From a checkpoint of a small model that answers yes/no questions on an image's attributes: encoder activation gelu, fusion encoder norm rmsnorm.
Rows from block 2 of the image encoder of a small model that answers yes/no questions on an image's attributes, named by matrix and row number. Rows with one number belong to one neuron. Each number is 500 + 40 x the weight over its row's rms, rounded and kept within 0 to 999. All counts start at 0. Numbers have three digits each.
After each neuron's rows are labels from the 100 images, of 14976, where the neuron reaches its highest value: "top examples" is what is common among them; "place" is the part of the image that holds the peak. Only what is clearly more common there than usual is listed. The data: photos of arthropod specimens (BIOSCAN-5M). In brackets: how many of the 100.
# fc1: MLP up (encoder.blocks.2.mlp.fc1.weight, 320x160), inputs 0-159
# fc2: MLP down (encoder.blocks.2.mlp.fc2.weight, 160x320, transposed), outputs 0-159

fc1.196:473497548444492454468487485465451512458442427510498471484548469477544446491547519478484446462496502484459465472476501512521488509511470586501469460453553470538473543462472503493458451511445458548452579503482529505555545553486529424509475498497515504456547556532444569483487485421476553527446455579556460552519470472531468497366522529509488516504472578465492502566473532444509511484517516503452464590446459572443458561519560497557500464493448499460472534538400504506462536492535480
fc2.196:559464409497446452475513466520455483488523464528456498530461535598455471493516527433503468530451513541543494433426428521473427578431493496542511575557492522555473488450539502576494539491519552560478488497522427466484513448465562526583557557514435492442474524483553473503430556484465542461506482546494496465502450536568521463492524512465495499512437434458528488462479487461528521516489543550509541505486493516466489451552472434462473482515533501458487542526586466530468485509503586
top examples: order Hemiptera (35)
place: centre (53)

fc1.148:524500558456460491494503524520483536583507433458556434505514556516521470554464581565510538425484548465442601411535508523492518486544511500457500445517525510458457495584542540532561469515509544533421491583485560439469467410518438503526503519433452485500568473513521571509439522537475563500495481520509549450508466528465535557501505480502501504612495470478454542418477513489521453507507531503588471505477467525469549516519489459495508477523542447514546489511516463553510501524494540
fc2.148:521513542525473559594470543532499505489535499546470488525487498508458502515549502476497482481414479513474535488497465473484524463498549482431528490481515425487416467522512526571499579513464473530506509463543536496535478566506484537512540540486452516460477523534453442449473499471520502536599553450483458443471450469493569437557466507533557498456475492495510510431505426509484435488433519486491424529477505497431534471524442481494603490429499567454380480446603457495520507485518456
top examples: order Coleoptera (36)
place: centre (74)

fc1.62:560486497528490464546489480485556549443460520506500465516569457539494482477506540450465477505503470522536357548498414461566440520496522520525471477492482485558526464433492464486476433496452480524495478476518468552509540475500483364475527454550459581502522508475509528495547483474475500492490455500535459534446538466502483433423470554436474485455523524496490486593480518464465475527545462449448512525434513456522387540470544568505483459491492488455499556471404530515499470466524510
fc2.62:508500540558527452465540438498479431499528453524548528514411538506507447526522492475512451486488471515500517442429555528436506510486475519515540463557490467475489515498539499515495564497494561481433524563483519499503529541585551511518468510519485452469487522450575535456458527460467536490554474519513446420443439561543487478483508485574464419476474508502526491465488401424508419499432522503535440551478469477524561443507418469538580462524470486497472550476589502445520574517525497
top examples: order Coleoptera (37)
place: centre (79)

fc1.164:547464555503443450457512462471538454509401403441533480505573474498533428507535546501459511491484497483449441508481443464491436492516512493479431481492530531501534464443494509412419464465454466482480589494475485475518485535489458413518550487564519495479538531453475574508502501421486560536417406499550493500465490468458494532454514482460500522503485505450485504552534541490514508521543505528495498531473453560447405506479545589523506511509535433454488488499435556516451524482531448
fc2.164:497536522466508501535535483499489417441542503520511505501457502576458462444540537407463510499483534537550543473383451524429462479437544496555491474595546477465515481506595519534503493552453524519541508536507427465509493504482545497518535530525469459475492511553547510471496535421465505521558532528526453445433425568544476487539430463460522454488441454508526430473501485471440453476488485542511470474445501496487542442539436423494528480478520550490459521483554547450461511495572486
top examples: order Hemiptera (62)
place: centre (83)

fc1.134:488487552533444510507540422457489507507512460442492473529526512449556456504528548466490493527455509512425478466545496440539476468508484532459473544427549481536569496488517514425466473472528471479523630492471516453554514553490507529515555521511504475452462539454406575481516558444487546521440407536503535521520567504461472535502522513482488549458461544446433458530545553449536506511532541481499464559454453527424441528513585509567529482470468452478487503457449525476486552493543449
fc2.134:510525544506481494561506463510530464489546481451523552511483516540468513471468560418455525482506543460498552515437442457472509461473557497512496494537545542428526481479551552526565517564446561533518521550542423424518491518559458497522545516501432431451505544534480519506500528425475554480533496487532518431459460550527559447518427493431551496439423476463531468426565453477472450434494529474516415537463490553476572518515467461552549472493537533476496491519543506426459493514535476
top examples: order Hemiptera (41)
place: centre (45); top right (40)

fc1.185:518480448581520512495435522593494464476504512510501534427506456521465522517482515521524538573499480493558554518425534530464509477495461489543535452592497485484389542494475534516471505455508440518548452488501480545525519532497518533533480539506464581560469491591521488544450500511563453530482582460434478455586504502513476485472555487529501487543476541544543473437445533533450527468488470466464568527517557458540508433481469524509540482479436530558443591516537431450553500523509479
fc2.185:475463538501466499503466453569484474565524503561529475531496446446490504439533547473548479477559490545495521477538455600471486522491566489577506479497511515469540498444479492468501452471473552451453480625481453540422542549433536512467442519435533511483507544503563514511446485474539534505518541523533553521560459422520486566515539412444514477582490525491513525475474457456524527474499480459532493476550534529533423494540442493429497482512424475449548558542466525531519439492525546
top examples: order Coleoptera (40)
place: bottom right (33)

fc1.300:482504549503448447453499502484519498545520426457558435494567529485542455514474521504471592502473530495454432467529505481451518525501497525475464516547557448548487493517512525435412518460509496484501559522481535480520513549504475486511533516499492430475475495512491628513545518441511551570437435555561448534528504499448473476498543463469507561538484529485403453486536503533523460522483503469534533463476464468448417507513566600579520468490544451509596527461519550487529556520554519
fc2.300:530541495537526503488482461566490448499564515485500577506512527545485498449504504442453528423511484500517547492472428489389520481469556461526500468530548468426465468547541483511488504511504507550575454500537429466527436580491575527495565518430456470502531540533482531515532515401498527544490496516557493456469444476448471433539443485451548474466438476503478496423500482550442423468479487475546445477462489523502527488527531483558589465451524532489470527477594518480486479518537435
top examples: order Hemiptera (39)
place: centre (66)

fc1.6:490498562425468498529493490520503509554510406493548503482545498484588554486437542529498473410526569471499608421518532520479549511523478531499534410451485542442509485531521515512525506538456530487450541503442534425474476472491462435434504523490477441533567503553449593461523483492473608554473433537472534454480462484455526529469526498518523569500547507481510544477520546460503517530505544466502447471456449540469531527543511469546459518504481486505581486530522491561471570508459495
fc2.6:553490500496504516515455615555535587445517479497482532512512510570464524544427454486446480463507446547471586480467453478467543494485552505496578494514490524492418508534594539561508531578493532499549527416513418453539491478454551491486492529434459470557511486554513458444475530500501533518559497486527518524475475452528570515485455502495520466482500467480561515509461480564506433563502475501543472455446449451504526471572525477475551458449541506516515441499573450467453517457516450
top examples: order Hemiptera (35)
place: centre (83)

fc1.18:477491394524549556501477526521443502500499545488520539527457493435465526485485469526588525553548439469570549515475576605479498509487474498607516500493472481545466505492498498506497510448526456489464440499512539571473504491504586581529435522484493529514430488475547390529513506510577433535468528443486498461493549490558487485520491453519484437531478527435536440510458511483456498461489534501557525505516563458569526410478433502442493474506479532557530505486514473484525535545479557
fc2.18:459491521430528546474490500484419506461490491431516487549538530475530551508514509492511484469570563413433523537532499501432547509526486515504517514442528569468583492526434478446545492525528516427451502458485530498467472541562478430525476539529486421522486585477499529453468496529504609528470490563562478491476466532471477497488506514469535483459523490456460496459458459502463466506460549552565494445524481478425498602517531462510446501494557473541576455505517510475450451483390482
top examples: order Coleoptera (49)
place: top right (54)

fc1.289:490498559406410501500482487496508480477444376458569457457595469512557525515498568464475444447533512449458521446530526513530486477488447556474501452509483529495472530467482478521492478444417481515411545516484551440530475474476484451499509481474507450555564516547460609516492451537506546579491416561532527536479451443507531521400505528526476507482532471512533478549513510447464490508473531449502445499464463538470486487515545511490476490528485520420526498502423487547488494454502510
fc2.289:533473510419537471459446561505493549500439497525486519514553504607466474491530486513452520495482465531585544436475418473505516549533490470483589532528498581501491528522606500564467468554498564573525519481527453491489464462451544508538526462494477547525464539600533473488511504517463463428585473524521507519471465430540521529447461484470489562525554492458589531491516510490496471488543484522469454498489502535501472569549494461471496435535502525490465438579571477546513463509501547
top examples: order Hemiptera (44)
place: centre (57)

fc1.37:450523441498515550494471541537445484509490597484541495483515485489415450501476512467592554507553425449523516513416545593486518552441503483581503522473520445522480530472477445446515486458534509492520462482453514574440489540491565522504429534525507515513443508513541451572462527530587439485496571412487535503500574481483508496518498477552444476545468540458541507498435508502445472495488497475507578495553545512517575478457482454442504448541493564535530490504535497464505507544437498
fc2.37:468486532441491503491482486478505497545492471451547529579542514515583513499472510484480524457530533444446525570560490493457547481467480512549494465449502550432548521533491510459554503514506491433437499490518554442440502527483529408469518549466522463491482529523454543447528534555505584529465532528620505505485453533436537491525458529445521537476474538489438493441525505453434442486506589497541509465469514498503533583543580460554456496572508466523574490521492472464435506498413464
top examples: order Coleoptera (47)
place: top right (40)

fc1.35:539480538479441424447498422510472486554378467491482511498511510529573434429518554480490510474569504470479448445487493497519448520484476532508492441451524518478520508483510457435446403458501506493453594516455478518493507546537486423503507463529479461488581522470423535493507472489453550500381430486516530484508507482496452531461527525428488550502516520467432533545490568500494485510493493518513500561512453551460431528458544520527497493546526480472533544528413518557451491480531434
fc2.35:501513512536480492513544472537473469415561526560481519508502549585420490490548495432482504470445516520528546501378501540440462490437516521527473479536514497514483497436533509556499489535482480504554471497553418448478507554536582521568519491539478521485456499512539501445494504438511538511564487536501460442502428516530486470519465462479558442499460461536582414479522439490454444496480499532530457534433520481511485457543418450477542504500497547481440548465551569492475492498609486
top examples: order Hemiptera (67)
place: centre (83)

fc1.236:573517530560545529559562493470561504463532538554433516523518510562508519519542500437443533505451527451490448544524446438459481485521532522536438561459481540569512513483536475511446494493493513507518433521564490488502508545495440417512559478531527524509444436390476540518558476440483512426552545527539494561436551467532559453462531566471501473446491483516513507531526487461469489596513434476459549466431468527482473487464526555477509504470566472510454544466526494507449498518554552
fc2.236:432510465538491475452530475491453470485538514475547493510488499475445459592507519534522525473537460483560506447497592533439474470504526479545528498516534450475421448512529435522537502431471555492440524574498603528445529482579566578513445490517479485467504536506496505517461499454483447477531442497473450487471423533454449427551512440557486431501482463475462427417484457457445492468445483499568500507509531490514490484529463488552554539474449488467494522484573485456541547451513453
top examples: order Coleoptera (57)
place: centre (86)

fc1.99:499472546489494478505525432471492478567507439426550492497502570525581489528468584589450519427516562505455519457526506459518526493493486524490461514497599529495542483501539567471465442466484506489477592570466493380472515484506475466470537496462501485453555510469477612458481563445485548496453417503505538481513485490507511577457481491516519513556501474448424437486497497479515507495536538446528497566464455570427495555464483492513557518508499446480542530543467540519509528506471470
fc2.99:547489535512500489555470548532490520474547551501504566523489540552414523532451508420475531440468525485521561480436463469487538472490562434457544488503523528506511467493561544497578482596446505504554505456543463475469473573497531490508536539449412477499532530510459512444553530461451516547504537506531487436437452488473526449518448508457560460413463478497504536453512495527430448441475484490506413507469481493458539472522491464566504505468515546468462491528612493421448519523512443
top examples: order Hemiptera (46)
place: centre (51); top right (31)

fc1.287:389433477529544545472521538467426564445510573499483507548468502515456491489489470515569487549574470494559497500466550564439567499455489514543470492542434435466491439516460503444491534507528507448486437477483506555472453510484554527519420496519508552516495502462587402471504566480511422582460510498465509480494525528592484524520522516504418559494537507441497487539473486471535514479493548497514495457553494497563492421541525512461498432471446496462522470531524489425508480534486468
fc2.287:481446496453482567509464456495487499435560477410491508543429567491526513467529555488483495516490559461458460556481477489487522505472534488554464537449545531530531521536454427425535537523492483491525506453532433446472458565546490438554514498551470413502504562474461500527545544446503595489450468548580486430461445544540538465509508524420541452509485546447415508483546497508505480503468577516533435464503481520453496590538501498516506447506559501498483483545506544492434477534459511
top examples: order Coleoptera (66)
place: top left (44); top right (30)

fc1.319:467486508461476513521529447471532560478549421438495470514538500507488514470515535543519527526531531456441498473548461463533487497495484487500500513472564481562537518492508514384477530494570471479472583497455493434527505506474486457542499469439473486463502513464446600445569558401487533563393394512505548514445521487454503466528487496520495577501493512485441488486531535497551514502542522493505463487485431487438427470492578550573552518452524407470560513491492524488464519498552491
fc2.319:539521543506490518578495483540527465477534486486528564500489521538461489458474548397448523501508538489483556481379478477475509461489540511535490467524511517411532506550541517472558495550471536561562511523506407433497447521550514498534517514491436450488524485511505490505511522454474530496525531501487470423444403558525525470492422501485513448469455464464501449458535445489473427432493554481537459517474482527463564447481484454530562473480506529451453536543609490441443486524562455
top examples: order Hemiptera (58)
place: centre (79)