From a checkpoint of a small model that answers yes/no questions on an image's attributes: fusion encoder norm rmsnorm.
Rows from block 8 of the image encoder of a small model that answers yes/no questions on an image's attributes, named by matrix and row number. Rows with one number belong to one neuron. Each number is 128 + 32 x the weight over its row's rms, rounded and kept within 0 to 255. All counts start at 0. Numbers have three digits each. After the name is the row's rms in percent of the matrix's.
After each neuron's rows are labels from the 100 images, of 14976, where the neuron reaches its highest value: "top examples" is what is common among them; "patch colour" is the nearest of a few named colours to the mean colour under the peak. Only what is clearly more common there than usual is listed. The data: photos of arthropod specimens (BIOSCAN-5M).
# fc1: MLP up (encoder.blocks.8.mlp.fc1.weight, 320x160), inputs 0-159
# fc2: MLP down (encoder.blocks.8.mlp.fc2.weight, 160x320, transposed), outputs 0-159

fc1.212 108:186128150130095113108120116113146082132059122123078131118132150115132104100157147100100127128111093141158122144099150167134107118164101108190092105130103148157117154170127051087074100128138095180170148077200090183128083151115149063154174128102093083150130107156118110208138108157126128128072101133108099090112188128098103137141069136095087102059110131156105140159152112176127086126085135178120194138158166109158085139063102141079123171174163112124110175106116137150191091169133097
fc2.212 109:136180166139107135163073092121148091096202089138139132110080138162097114134173155102105088176061130152126137102141140134132089103185172124129122146130181086131124130110151153153133188148085133174099104143127114135190071110108107138127119145147098091163118174125108166087126131056082159157200149131126100116105074175120129088107079115143140094105156142141165093124127103121088118172138112096104101160096146142104132167202118044142181078107134139072076171110177168136127139148183190
top examples: order Hymenoptera
patch colour: grey

fc1.60 105:118106096120135115126178120061122129118089102120148143107118128103154081113093202190106114123175062135131096141165177115124125118098111167156078114100079090159115143128117112087077146032136126124099115110177177165145116102129118088137121108121179125138180114177178109088128154142118055133090137178100100181105150093160133131135098113134042166151149149087131124139149124153149161080065129175054189101109102112137109130128154146076092138152118054108158101120151110158186137099101115
fc2.60 094:183123129164085141114121115144087130108122090080157118172122110096186094097149142141139133186088139100155167113110173171106175143119084113140186092095124133090074226174148120131193133058084073182087150104140190107110152126160142090134100150142178136089170152106139162131064137143132108176143140129110122136164134105107103179138175174122103145097161099052138117084091148105136135076152159155087142187113169171130177120127095157173128110119096095130137165124141117128178084110101116
top examples: order Diptera
patch colour: grey

fc1.119 081:128165113166135112112183118130077146137068099097108145146110124137119115103117131112108124183144138190179168129123128115114129140127143168190153139130120093146113160123136121075142158073090154162104168182129169132112100134103110169186175106052119115119125118136121177135137181114150109186099088111072136120133128158129070165126150101139062125176072124084133026131131148085150165077101143088142193173112123090156092072051138129107109134169128103100172186176111104140103132159173088
fc2.119 107:165157172102069144173109132125145120122157098112107109146124114140145147091133138111063085201101142109095082189178106138118140171147118151109151140117182165114116129140139124130166165125127098193147167099187114070180112153148118088182171151154183093142129131139117183122121137111129141243119152162152147107116108130146169165119116192063122100113166122119155125147139092194114121137094089149045133173134166188077131128174183125124096113084167117145079146151163164125153137159157128
top examples: order Lepidoptera
patch colour: grey

fc1.6 102:093131128100125099166167131091110173142087124116128132152143139087125115120098181141144104165182099148132108103172204122146099141126120135119065107120075092135084147156095143074103125054147133145072154089132187163130148106113102130127087101112165139163166144168160139087130150126125061180124092179097072165118104077165133117131155122168009131140155167137132106132122152135105170074076163164091182151127133143172056102108171153138089121188082081093159121145136124167119141133107118
fc2.6 095:151092101174083159118125107118083138162093098073153140110153128108143091111178171166106185145103139079149121135101171198096173160136058144122136051108146101102062205176111087163162088061115138196074153134127175142125160115139161152130084108064147125130176141100143159136110151101131108170066144104145100097166079131143139184165151152165120182147113161048128131143076132149100141108111140135138143126102139130114144097157132143100089133165137066126119151147158150147138118073122093
top examples: order Diptera
patch colour: grey

fc1.275 107:160108155098134094169095122125135111086087146152077135110193070156098156119155093087101077166151066134159072158135115097164119134132085163122118099131139126129151139138135096135072107136079093147154096077172133179178148173130108132114147079149098150177135105186128082153163065145133085132149142158116074172111164104111106103105055098133075139071170167125172125155104123142064118086096134164039148113140158114126082103137127107092096103181162120123104080098154075080150093121128108
fc2.275 102:140183119159088171168099082126129083115207163128157069095119137162101127098181114094096141167052148137078135145152132123154147115139194118106088204121157065154132134125155142165150128145147113159118118095156132148138089154085130123163124147166115117145123186087134163083109175073099129137149143106089093092140076157084139125082137137116159081150134090117132113143116119087135140149105180153115087086099152165086136131152093116102213115054120149101051105072150161095124132169155181
top examples: order Hymenoptera
patch colour: grey

fc1.181 084:170156188155065079075134148130112108198060142108103155129168146106146137100182147121121079136149132107086073173120098164109131142160154092085074050130102122143149092138136117055113122074111067164134135123143136174133124131112112063116155105092140089110165070138083136149176126115138185123081068104157138129139192087097053148118112135119140177097124138108125163146114115171090115100134151166083147122090081100102103135130154145131080179106175130105137162104089090135163079138122098
fc2.181 078:099122158079152086160094116181142082172110057122137148123095095131144167128153172125146099127120175158088132139164091116116124072156134181105126117155174106139151107105126141144081122111154150123163115137128085127129050137071121073125179159128160119116162147182125159141174177105113152146176127186145078056065070158112123038097102134077135100100089121167197112130160095151128124148156078136119124144097081107132110134126114130106128124133080114138115096054141153102059139159184174
top examples: order Hemiptera
patch colour: grey; brown

fc1.176 094:122117139106092088143181091082155153096105110161065119159123173144126104083073165169096093107147137141128056157147073126185131120173106143144109099111111165125106084114131166098102146147137148131151120065170094160131141105153069070133121123160173107132183137106159109075110141130086123157093120203164094174106163095187131146164141164125128136169113166103090182164135104153111124155132112148094129122111091109146050145166191143141050106163170094136127090107131104215127134087146091
fc2.176 090:103143177096139115125138143171110140111096079035154166140114112136164159137161173156136126113135146113112078130117131109158068120130114158096146055062112126090113177119168151115138135099090149147097198176138127105153140119081133098185152175173158101142132132171076139140148154140103198197133088169151181089086093188124116096101160133126096143077114125099149044095142185096130138094091142078138073155147137103122109184122142119126096125169103099090112110131174174106092156122090165
top examples: order Coleoptera
patch colour: brown

fc1.197 089:147119130099179152153120103133074129117126152117140147164196086124110115082123096111102168170121119082183124090112138161129105139117128189208168135143108120187101152155138107071162074070133122158134167121121173103151101140137133150143111100137164152169100142105190189143141151074207095147118180158063129127151131116172101132107137122177076123110095137074120032143080120118087147105112135071088195102124160091141161137115130101100073094148143127110127183155121121131127130142195169
fc2.197 081:117163127097118144177094198148128093119159085106128100198060134107090164117125162135155075148063194146132141145102107093092066110122104135109175146123133112127118121141156197109143178172132111143118078124142111094179092079152072114132115179101177127131198160182138081120084121125120138163175122132098117117104115134139172104162161183093175123109095131110152105126147113131144120089138137117088102135142125168062168129210121121105101177117092167085081085075153072105123112097082145
top examples: order Lepidoptera
patch colour: white

fc1.213 091:076083060184154148097133087140103202130108121137149134101144163088124106131152105156174208163149076124170146128176161141112150177138156157159173159125144095173118135150086146106107178110160141090121128139080111094111174082130118137108154135053106135115062109123200148090116181141140068159121115133103125109141113146153119117162161108152079162181086097093147108073108098150151137083090167082142158104195127092174135135054166179148127128144112089134180114091119116128137173119122096
fc2.213 103:182160103128143178128098180172076139078149136094121081156065068151137170067102137151134119154084158056148123135138078095143125157138067159130167131110105148086140180138162148132128152128171095191167074147140107140124151093173126081135101140166144134124184162126154128110128139138173121124137158139106074133100087167118164142135132215063181148144158139112149136088087096194076146066146181117108155150135137159083133111169120112108138098130135150116099141140175137090195095069124125
top examples: order Diptera
patch colour: grey

fc1.56 105:132120183119084064105149069118123110175153092105141119127110160171152110108105160149084099079097148120076068122137098133139084087147160128073101121103167132119157067123145178107116127149144132112091164128138117107095168149113115123087171069097165088090150105125103210082173112090096194102104043176215137127108130089127155143138119162096133201091096092131115141145177134109129108179154090120118122177109107117074102141166141145163111155136115083090158107076098138158095109103127098
fc2.56 112:128140154145059091120156153140162128143089067053143131151154144147160149114143184120157078072112151139151095137087108157142040078165119132100123056124139152078154128136171143125129181118126143133136129179156108096127081096121079129134128139126170125132121134183083152129157144102061217192143122147143123080078071161132143103132133141152126098060090117108183064124126167090167078112060109099129115135166085113158085135130153115143141096133115094097142111071169137156115169140101151
top examples: order Coleoptera; order Hemiptera
patch colour: brown

fc1.30 104:135188090111152099133105087146146121144103105125172053098153176126090099100073133121123178139110136090122121090113108115125090137158124143133116188120169118181170116096120142143140118083129155110153123152163114093062104073152066091190166127123093110146150046117156205107077184098103143119128107089133124167084148168158103147095149126143126124198094089140097077131171110117162151124216122092123202106088165082182151113120122124070118146154105108151129182128137152163161134136152162
fc2.30 098:119123144117087129135126101170157126107133135119135164111086119150073151119179140093159096161119151149181169139129136130118156069111173101116147163158115106092076130110097157157132177140194123162147113118121130176171088205116130182175129105145115103118157193123105124084092155092061144151179175094071067094163060093086117114138092131142165107100137145140156122147137129117085139130105174181138108199070161105136102096171097149144191141076093103088059160090146111112178103129172127
top examples: order Hymenoptera
patch colour: grey

fc1.192 094:096072131105109097148150063131085150135055107122127166114162144118134098119073148168162182156187092124140113132135167151128162175086118197167113104141079105095094141175090114102110148091118139139130098126133158171093121101113122095139079119090160147157148124167185131115125158139125113122094124150064107157148089078144101104111108088103072184208118168112093116101098128150099182080091148186137172169108136102174152088098122135124106107167150081093210116111088086133147158075105096
fc2.192 101:156155122111143183068134161153048128077128118109096147165084120073156184091162173136117145157069131082087107157185138072155122159144125141163133122101110161134101209153138110138159155118110114180121134122116159127133110130152141064105102119164167103134176145095116104150089131169133104168119193096121128122167123120114159113113161217096134112106140116063115116094069088180105142084154123127127141148096166210093172115189087124151099128113144158136106121184143105111195068130106131
top examples: order Diptera
patch colour: grey

fc1.12 098:141076181095163092096128130140098157092094108118109165121115136122175164140144120097098078110151122121093150163162138124103190120124071139158132055095077184055097150128129080162147101100109155126137130096165170139140122113159145124081116123132151137135224164169135118137156096165138063147134171169103140064104145125135132149130080124134063097099153158156150169165145079112080161107075153175100153151166166139160168139118159097079054152170120133097084109137123125137108141139083041
fc2.12 082:141174084116125106138111114098112091100201095125139098078083154109096084105163142114136181134061102145145124122082151157117138127123187158149086124136157075121080174135067111139137151109188099156160094150128116184155104173135164170162104093128141126146109170156141162135142156092080120117169122088139084143130067142159132138154118157174117131104104092071173078108083144094104105113161182151071166187099181135123083097120110136098189127112121058120120128069142166124142155130197190
top examples: order Coleoptera
patch colour: grey

fc1.20 100:169158086130132126135080113176111153125116165142130111091149139113091132084179161098160168156110082132182174143088140156132121194149128109135194099147093129099107164137106108146166078129141127204129109138101141118089082133162173140210172127105101121179085088178140075195121119100146141159102178133078147065133144141150110148141099153122122093099152112129142119130130110132114128082097143124148175118130240132141202114095145100098130167145133178160095166170155108156188068173132110
fc2.20 099:098107120117101082124120124114138085076136099126155145153079152151140126082139156115136164125081150105149100188128115135136052107146094106119113180109160127150118180123166170122120173124175106127170071149160092134160103149133109113190129187173141069197116136159115116101142162126158216137129112144157079065087115153184139082145110191084130061109104102110161072165151110177071131138169133092130097136167180138084107158161155123101110100129141136094106146087178166109163092107110185
top examples: order Hymenoptera
patch colour: grey

fc1.201 084:118214165106071112148175065131121180133107082058156113132189149080088123124154177137089104097115102163129115143137100159159077159136135152076131142106117121153133110112172103111100113120153111111146205153175148095134169157133103125155102095061148150172102074168140199114163172072123144110080048141147177166087119138131127153133123094141129123111139085125144118151157158116148165123178107089067159132072094133114077120152170091161119149115109103134141146111112179185128107139186159
fc2.201 086:154094144149139110176148116154126105123113144111061131106163110160133129074174126070143130176127169140164149126148094200117089127166160115131092085172114170095144163123153129115092152168128114155206081159148096164152077139122138131209132104118126109116097113152142166158176181086156135236097154186172136058110101180160076140132074120115162066129099085106152082110089144142086101186108125121105151127144104079102111119164160090131116093091105130141148104131133151148108138186150130
top examples: order Hemiptera
patch colour: brown; grey

fc1.280 106:131122180124056114099120145088148169172126120142141108161154156131185153137086197170129128100100155156099086125135058111128127124157170123093134132094135174099121084105119134084108105144097125113121145138125108100104150110116089059144158097097188111126187133094115196096152135097095162106105061128199139164074106107150131160119164124068160182092115091111147154115128165143179141161178084121090088180116062152113104164144174146159103146149176087105157101101152172190093126108100074
fc2.280 123:160162184089071088126133156112147131148140109088093150156136128169174142121143181147121096111125169149123095144100097096176052093129115105113150061122159144088191149151156136085126180154152145163122147149162098088172110098093106090140163149165189097169159113153105169098190163082056178184162100183147122097108107144169139094138138119099106116068104118152156107174168119137145111102068135063143100157147109110104096145135165147098146101133146154112148118075202107134096182151100154
top examples: order Coleoptera
patch colour: brown